python train.py --model="image classifier" --kernel_size=7 --loss="cross_entropy" --beta2=0.95 --steps=19000
Rows from block 5 of a small image classifier, named by matrix and row number. Rows with one number belong to one neuron. Each number is 128 + 32 x the weight over its row's rms, rounded and kept within 0 to 255. All counts start at 0. Numbers have three digits each.
After each neuron's rows are labels from the 100 images, of 14976, where the neuron reaches its highest value: "top examples" is what is common among them. Only what is clearly more common there than usual is listed. The data: photos of plants, animals and fungi (iNaturalist). In brackets: how many of the 100, against the usual share in percent.
# fc1: MLP up (model.blocks.5.mlp.fc1.weight, 320x160), inputs 0-79
# fc2: MLP down (model.blocks.5.mlp.fc2.weight, 160x320, transposed), outputs 0-79

fc1.311:142080127150133116155087101121120134169180130102108134041119137088114139160133151186098162090075103145128183165107102123169079178125119141150153122102187107122131136133161160102132114107175167169162110141164137096179193075145188123111098123
fc2.311:128198126149124123141108132108150097080161158127103077122123159168139184105139168136165132163144089112176156137175161138080119158180135175169107153117123116114154090115159110141131095095105100120078143120099153159060088118160146163101096146
top examples: order Charadriiformes (25 vs 7.6)

fc1.231:048148088091130106137122122137156176130138120081133221170148118182117071075116086091142062129152168105107137162125161144166106073165165116118168127180188058094109127098135125167149137173120114066116117084162109138182191121148112116168150171
fc2.231:098124173159080125092103097127103096174093058128106192091110129106175118140142140140077111066079131209123099088163061081152115126082129148143119140113127121188138129195115148116067133113166174108194129139164157133147130150107152151112112077
top examples: kingdom Plantae (49 vs 7.3); phylum Tracheophyta (49 vs 7.3); class Magnoliopsida (42 vs 5.6)

fc1.292:120186120132105114085131068097140123154107092150153153118122168184142129126163132159105082081139122148108138131197112063111200123141140127152156115146115145145153078163103181134083132127127130069131198152178141112133118140141175182129156115
fc2.292:095163142158083147139149116153105091101068073139125089097177083125204174119167148115137141120097175130170082107181120074146198141123125135108123174119140115139144173159121114075139137106113111136118111116110163149128133182095142131096087156
top examples: order Lepidoptera (32 vs 13.7)

fc1.57:115136096078123200144160081105091146181117108111173233134122101147116059145169063127093100095160162140085116136178104105127143104140136093090175106116104125129103138134101156170102117193163163098151150159193107112117112147138154180187186126
fc2.57:132166158139153144157118080147136160108112110125160099149151096132135096149183103097202152073119120107133119154175172141084169116125129125087197095159126122167152140154069190158134168158063064162080125136157078118146160145120111126151150183
top examples: class Insecta (86 vs 29.2); phylum Arthropoda (86 vs 30.9); order Lepidoptera (42 vs 13.7)

fc1.192:142093134150130129160091099112114125187167132092126131029127140097100130155141145200099156106077105144143177155114095116175094186115112138150152118090172101116148112123143149127135124112199193162184111140145124093175160079162195125116116115
fc2.192:167163123134135152174130129115110079093152163151131081106140142139133183148132158168165160169136117110187135153173151173084118185170145165158103154082073101113130105110157107127140106099123115156089111148079142124047046128164145168108099144
top examples: order Charadriiformes (25 vs 7.6)

fc1.6:131143112112114121073106075082147124163142108142145129122069168153154116148180121177084100106134113136117137093182090109101140167141157153159115133113118137130133094166128168144108130139156155099135194156183172097103111138153209201150120098
fc2.6:092151137127066114112115136174145140099057111125116112131147117121197127145180114081125127158146200111141065083208086073112182118140129171141098154158108140113132118134110107107153169139099106126100105097149172142088098207104138168139105133
top examples: order Lepidoptera (32 vs 13.7)

fc1.97:115149096124075151073154118111119149148091059169167152127148171153160132110113140108065095087146143141111133100149099067152153087148193074132135147168190127107155131139113118074097110122124128103135172093168173162193175146143139148127142112
fc2.97:086168118143098136105146065138089074149108080137116148068127087130175146109164147163111122081086144152142115096205117070159190161114143113117139150098130161150133155181135163088101115114149142111139130170149143150138130133109168171118104131
top examples: phylum Arthropoda (61 vs 30.9); class Insecta (59 vs 29.2)

fc1.195:090113085102143197137123083097098115176153100084169171101099084135155087142204090165120116084128141118085126130149135113141102162144119100085152132082098092146120157141141181162098130165158145118135149187210157117141123147063192181159128152
fc2.195:121157138100084059127077089128175130085115103125110197110095153110125088113140080066164140120187156140174104116172158121123156115129128180171102102210158115112125073131095132155142126178069074131098112082112143117149149162134137116167144156
top examples: kingdom Plantae (36 vs 7.3); phylum Tracheophyta (36 vs 7.3); class Magnoliopsida (32 vs 5.6)

fc1.236:164165119142150091133110071098145161130110092184151159134163150137132145137149147153123133111103115082101164152174146123075177083172121101140188135167113198098125073095095144106143114110090092113083143108151110126124113123174125145116159148
fc2.236:095141119118098128142165100149097084143123109135111076066151085126160133112138120140112133090087157165167129111162119081194171154121144118121139176106178145142109149160164117072111083135156151125157101134117121141154164110119132134130068130
top examples: phylum Arthropoda (61 vs 30.9); order Lepidoptera (31 vs 13.7)

fc1.270:106180112115098110087116063091150135172118089133133152118112174186154117113181118152101071094142134141122142124206114062128184120143146140154165119151129127127140074142109167126109125142149147066141194133188142120157137141149170194143153124
fc2.270:095165148150089141143149132159123090082072084150116076110179089124204167124157137102151150141118181124182074110175128077135193138130129147111123175127131108145135166158126113076147140115100097143105110117104155152114125192078121126104083160
top examples: phylum Arthropoda (69 vs 30.9); class Insecta (68 vs 29.2); order Lepidoptera (42 vs 13.7)

fc1.176:140112120106091113081101084047155122156106076155109145119082172119180108149184114158069127125132162132118157088167085079108150151149150145165115141114115153118126084135125157105101131140140142131133196122176182128115108171155214177152125104
fc2.176:093139147109066121143143138180114124087044126119094100110158102103175086135163082080166145150146208126166028097172120087133185124143107194109098129159108101132103131115087112122157171170099103139113073106108130138107103208078108109166112163
top examples: phylum Arthropoda (66 vs 30.9); class Insecta (64 vs 29.2); order Lepidoptera (37 vs 13.7); family: Nymphalidae (27 vs 4.6)

fc1.161:122164134127071118070120075062148150178097066138144150118084169157157122134167121139085099093169174155137141082168067106135179111134145135148137127154138130112141077135073137105105127134184184100179195114161154124167136146155149163132171101
fc2.161:086194156142096128128168088147129087107077081136106152109163091125191150105163137109141142106108178151160093101241115062116232122112134127115146141133115115149134140171105112079108119120118120122124124122118137160092101168109126154116114136
top examples: class Insecta (79 vs 29.2); phylum Arthropoda (79 vs 30.9); order Lepidoptera (45 vs 13.7); family: Nymphalidae (28 vs 4.6)

fc1.143:143132152087140139103104083117126133168159094132160203142131146125143059101115075167131125049129135171127138144165137119098110104104134127138200141160128163175099105176148197074092117190129144127163164168162094097158147137104121146192119117
fc2.143:092158163131123194119149121085088113137123083117132118125166106115122078092113101071144101060082129186107083168160151135161101107075095070065157131132157086182124178160108142100078112157113123105163149124140105115183179174071079105151119131
top examples: phylum Arthropoda (63 vs 30.9); class Insecta (62 vs 29.2)

fc1.165:164162107122178076135096110114162175137141128180153140156125156148134143144126145159120117135110101065097166159167140159059163099172156104166180152161097185078118082093135146108167110115109105108077143126146109161082090108183122162127126124
fc2.165:092149133120085129125174137174102099145111129141094024071135089107156131121136121123112135098127163161159093103149111087192143131109144140120120181119160145141136155151155118086122129135155156131161092125123121138157153126107107123133061125
top examples: class Insecta (59 vs 29.2)

fc1.274:161170128140140100120122070099132152142112082184149167122172166149139141136143146151107117103102123103103164142184128115081185076162127098141180141170121194102135080107090138085128114113108110101103153104151115148133117118157118150120163127
fc2.274:097142115125104135147160090148088078142123099131119094066163081130164142110141128150116136090076151164166132120170122077185185161124136111113146172100173140146115158160163129063108083128154146126152103146120124141145158113116146142123072136
top examples: class Insecta (73 vs 29.2); phylum Arthropoda (73 vs 30.9); order Lepidoptera (38 vs 13.7)

fc1.168:161159123130159086128097081104155163129111096187152164149145148134137136135144140150122129117109114079094166150169145124069167082168136102148189134169106198098120063098103141115145117117085088115080146111150109124122108126177122148125154138
fc2.168:095142122120096119140161107154097084139124113141097063062140092122157129116136119133115134096093156165171131112158120086202161149125145134124132179112182146138120153148160109075116083137154148132157097124115122140160168113117125128131067134
top examples: order Lepidoptera (32 vs 13.7)

fc1.171:134164138142148085084112075109174154125121093165166156156168172160131137114122143152107109079123118145091155162150137111088165077132129103147192120187138159150147075158118199117101126118087092095110191143177114125145151112134138133117144114
fc2.171:087150128136091124132148095159102105134104097131109118067132082115173126101170115095136125078092175163143095113185115074189159127117120142110141165149165133134126168158124115081122129142150146121153113101126123143159166152087138139130091155
top examples: class Insecta (61 vs 29.2); phylum Arthropoda (61 vs 30.9); order Lepidoptera (36 vs 13.7)

fc1.46:061154106083132122132125117151136180144137122093142218167160124181110065073111081090136066104142157126101140165131156132158106064147170121119185130192193071100106124115138123154141129181119123068132116084169100118187193123141106115178143153
fc2.46:106122189155093125088108111118109106166101055130104202107103136104174108135121136126079116055086134220113111085146069079147113113069137129140129139119138129201136134212125152117057118117152164115192137135164150134161149151105141138116113072
top examples: kingdom Plantae (51 vs 7.3); phylum Tracheophyta (51 vs 7.3); class Magnoliopsida (45 vs 5.6)

fc1.88:120172141095144135134111093167106178177156128117212189150135123172089072092110096173132082079170126155125135171149132133109121087112140115139189120180142123155113113153130177120129136175155172084163119162152072096160154110147110128182148109
fc2.88:100159163145113146114145082105090108130104067124116170116137129136122067090104128122118103061069081178125135147140151084156140107100125098122167106151177116176165143171106162148084111136100105108137156132136102148201191127150133099145151132
top examples: phylum Tracheophyta (28 vs 7.3); kingdom Plantae (28 vs 7.3); class Magnoliopsida (27 vs 5.6)

fc1.99:131158112090084142119166066074132099164085067161128207100105147149130066127177087125073097109159175141117121099188097091122190126163159121145123117115124147120123088128076129130086119173154154096141166135156148117115108151171167169178195124
fc2.99:107186135129111135128134050172144134108075108113125093160152091124136074124175103131206137104164165106176097103189160103094204119133129160110162098160118157158136105137069187141145180161083083139087104161135082131134139163129106134164156189
top examples: phylum Arthropoda (84 vs 30.9); class Insecta (82 vs 29.2); order Lepidoptera (45 vs 13.7)

fc1.197:143133168135116088065089095052176150173114074129111119164091171121176123150149119154084130151139159142135128081159075135089147105098085135148133134146066155151131078152087165119133127133173177128170203113150157138107079182138155147134153085
fc2.197:096184153121055128099130129171122122118064104117117086133110127117168100123140103074126123115185217169132036087227087082128193084111120163124103132183120116157115137165090116107114157156125134111141120108138138124119111209080101148155120106
top examples: phylum Arthropoda (61 vs 30.9); class Insecta (60 vs 29.2); order Lepidoptera (33 vs 13.7); family: Nymphalidae (27 vs 4.6)

fc1.222:123103160090115116079079086104107112175133072105196159147101137108171062120133075200111135105143161186140122106136109135124109132082109137143137133134100134177106107175140174110111142187146167145190169180131134105143111182150158130187126097
fc2.222:143148150121171199164107108067100120137150096125162088151175108120113081120116103128166127110084143137117130189145170188123100139091098055063174129102115074175111165130128167128108117156109117143137130157123113089153137176080081120155131147
top examples: class Insecta (60 vs 29.2); phylum Arthropoda (60 vs 30.9)

fc1.191:098100074121148165135114109135084144172119116085187164154122097115136104162167102138102140065110130145066118162114125130142110109139096113101163115136102097140114146153118191187105127152142136138136145172209136116143137153140208145141145143
fc2.191:123140128133136100109056096104172172141120061116171091194125132139155119116152114116127120074118116136085147133134137136096131100114126095126171102206143147162148108179088195164142167143088097122109158133163153118153170180125175151135152127
top examples: phylum Tracheophyta (27 vs 7.3); kingdom Plantae (27 vs 7.3)

fc1.119:125154112123106110082087044088152150174147092134150141128097172157154119131172128184089099103135116143131161119173093102116146138148149152171147131153150129113142080137120157130124129133166165098148178127192155113147143137160205186139139111
fc2.119:118158129141091115131125145171148140101066123141115101116156116130193139153183131087133137176124174092151074097205095097098177139137135165142100163143080126106140125124104099100166155122112115138098105100135181141066071203091136172129096145
top examples: order Lepidoptera (33 vs 13.7)

fc1.63:137126146118068105077109071062146142183103052149122161114067179122175104138157113160049128129152161147124155103160066047128167112140137137158141135145124145121135075131090135099115122143172177129167197112158154121152127150175179156145164084
fc2.63:068187129121074129106139086135116083109079080124091152094153086127189120095154110117160110122121188152182082081215119063158201143129119150115117149127140129147124143156114114064120121148133128101133103127106142151114124184064133153141104155
top examples: class Insecta (79 vs 29.2); phylum Arthropoda (79 vs 30.9); family: Nymphalidae (30 vs 4.6); order Coleoptera (25 vs 3.2)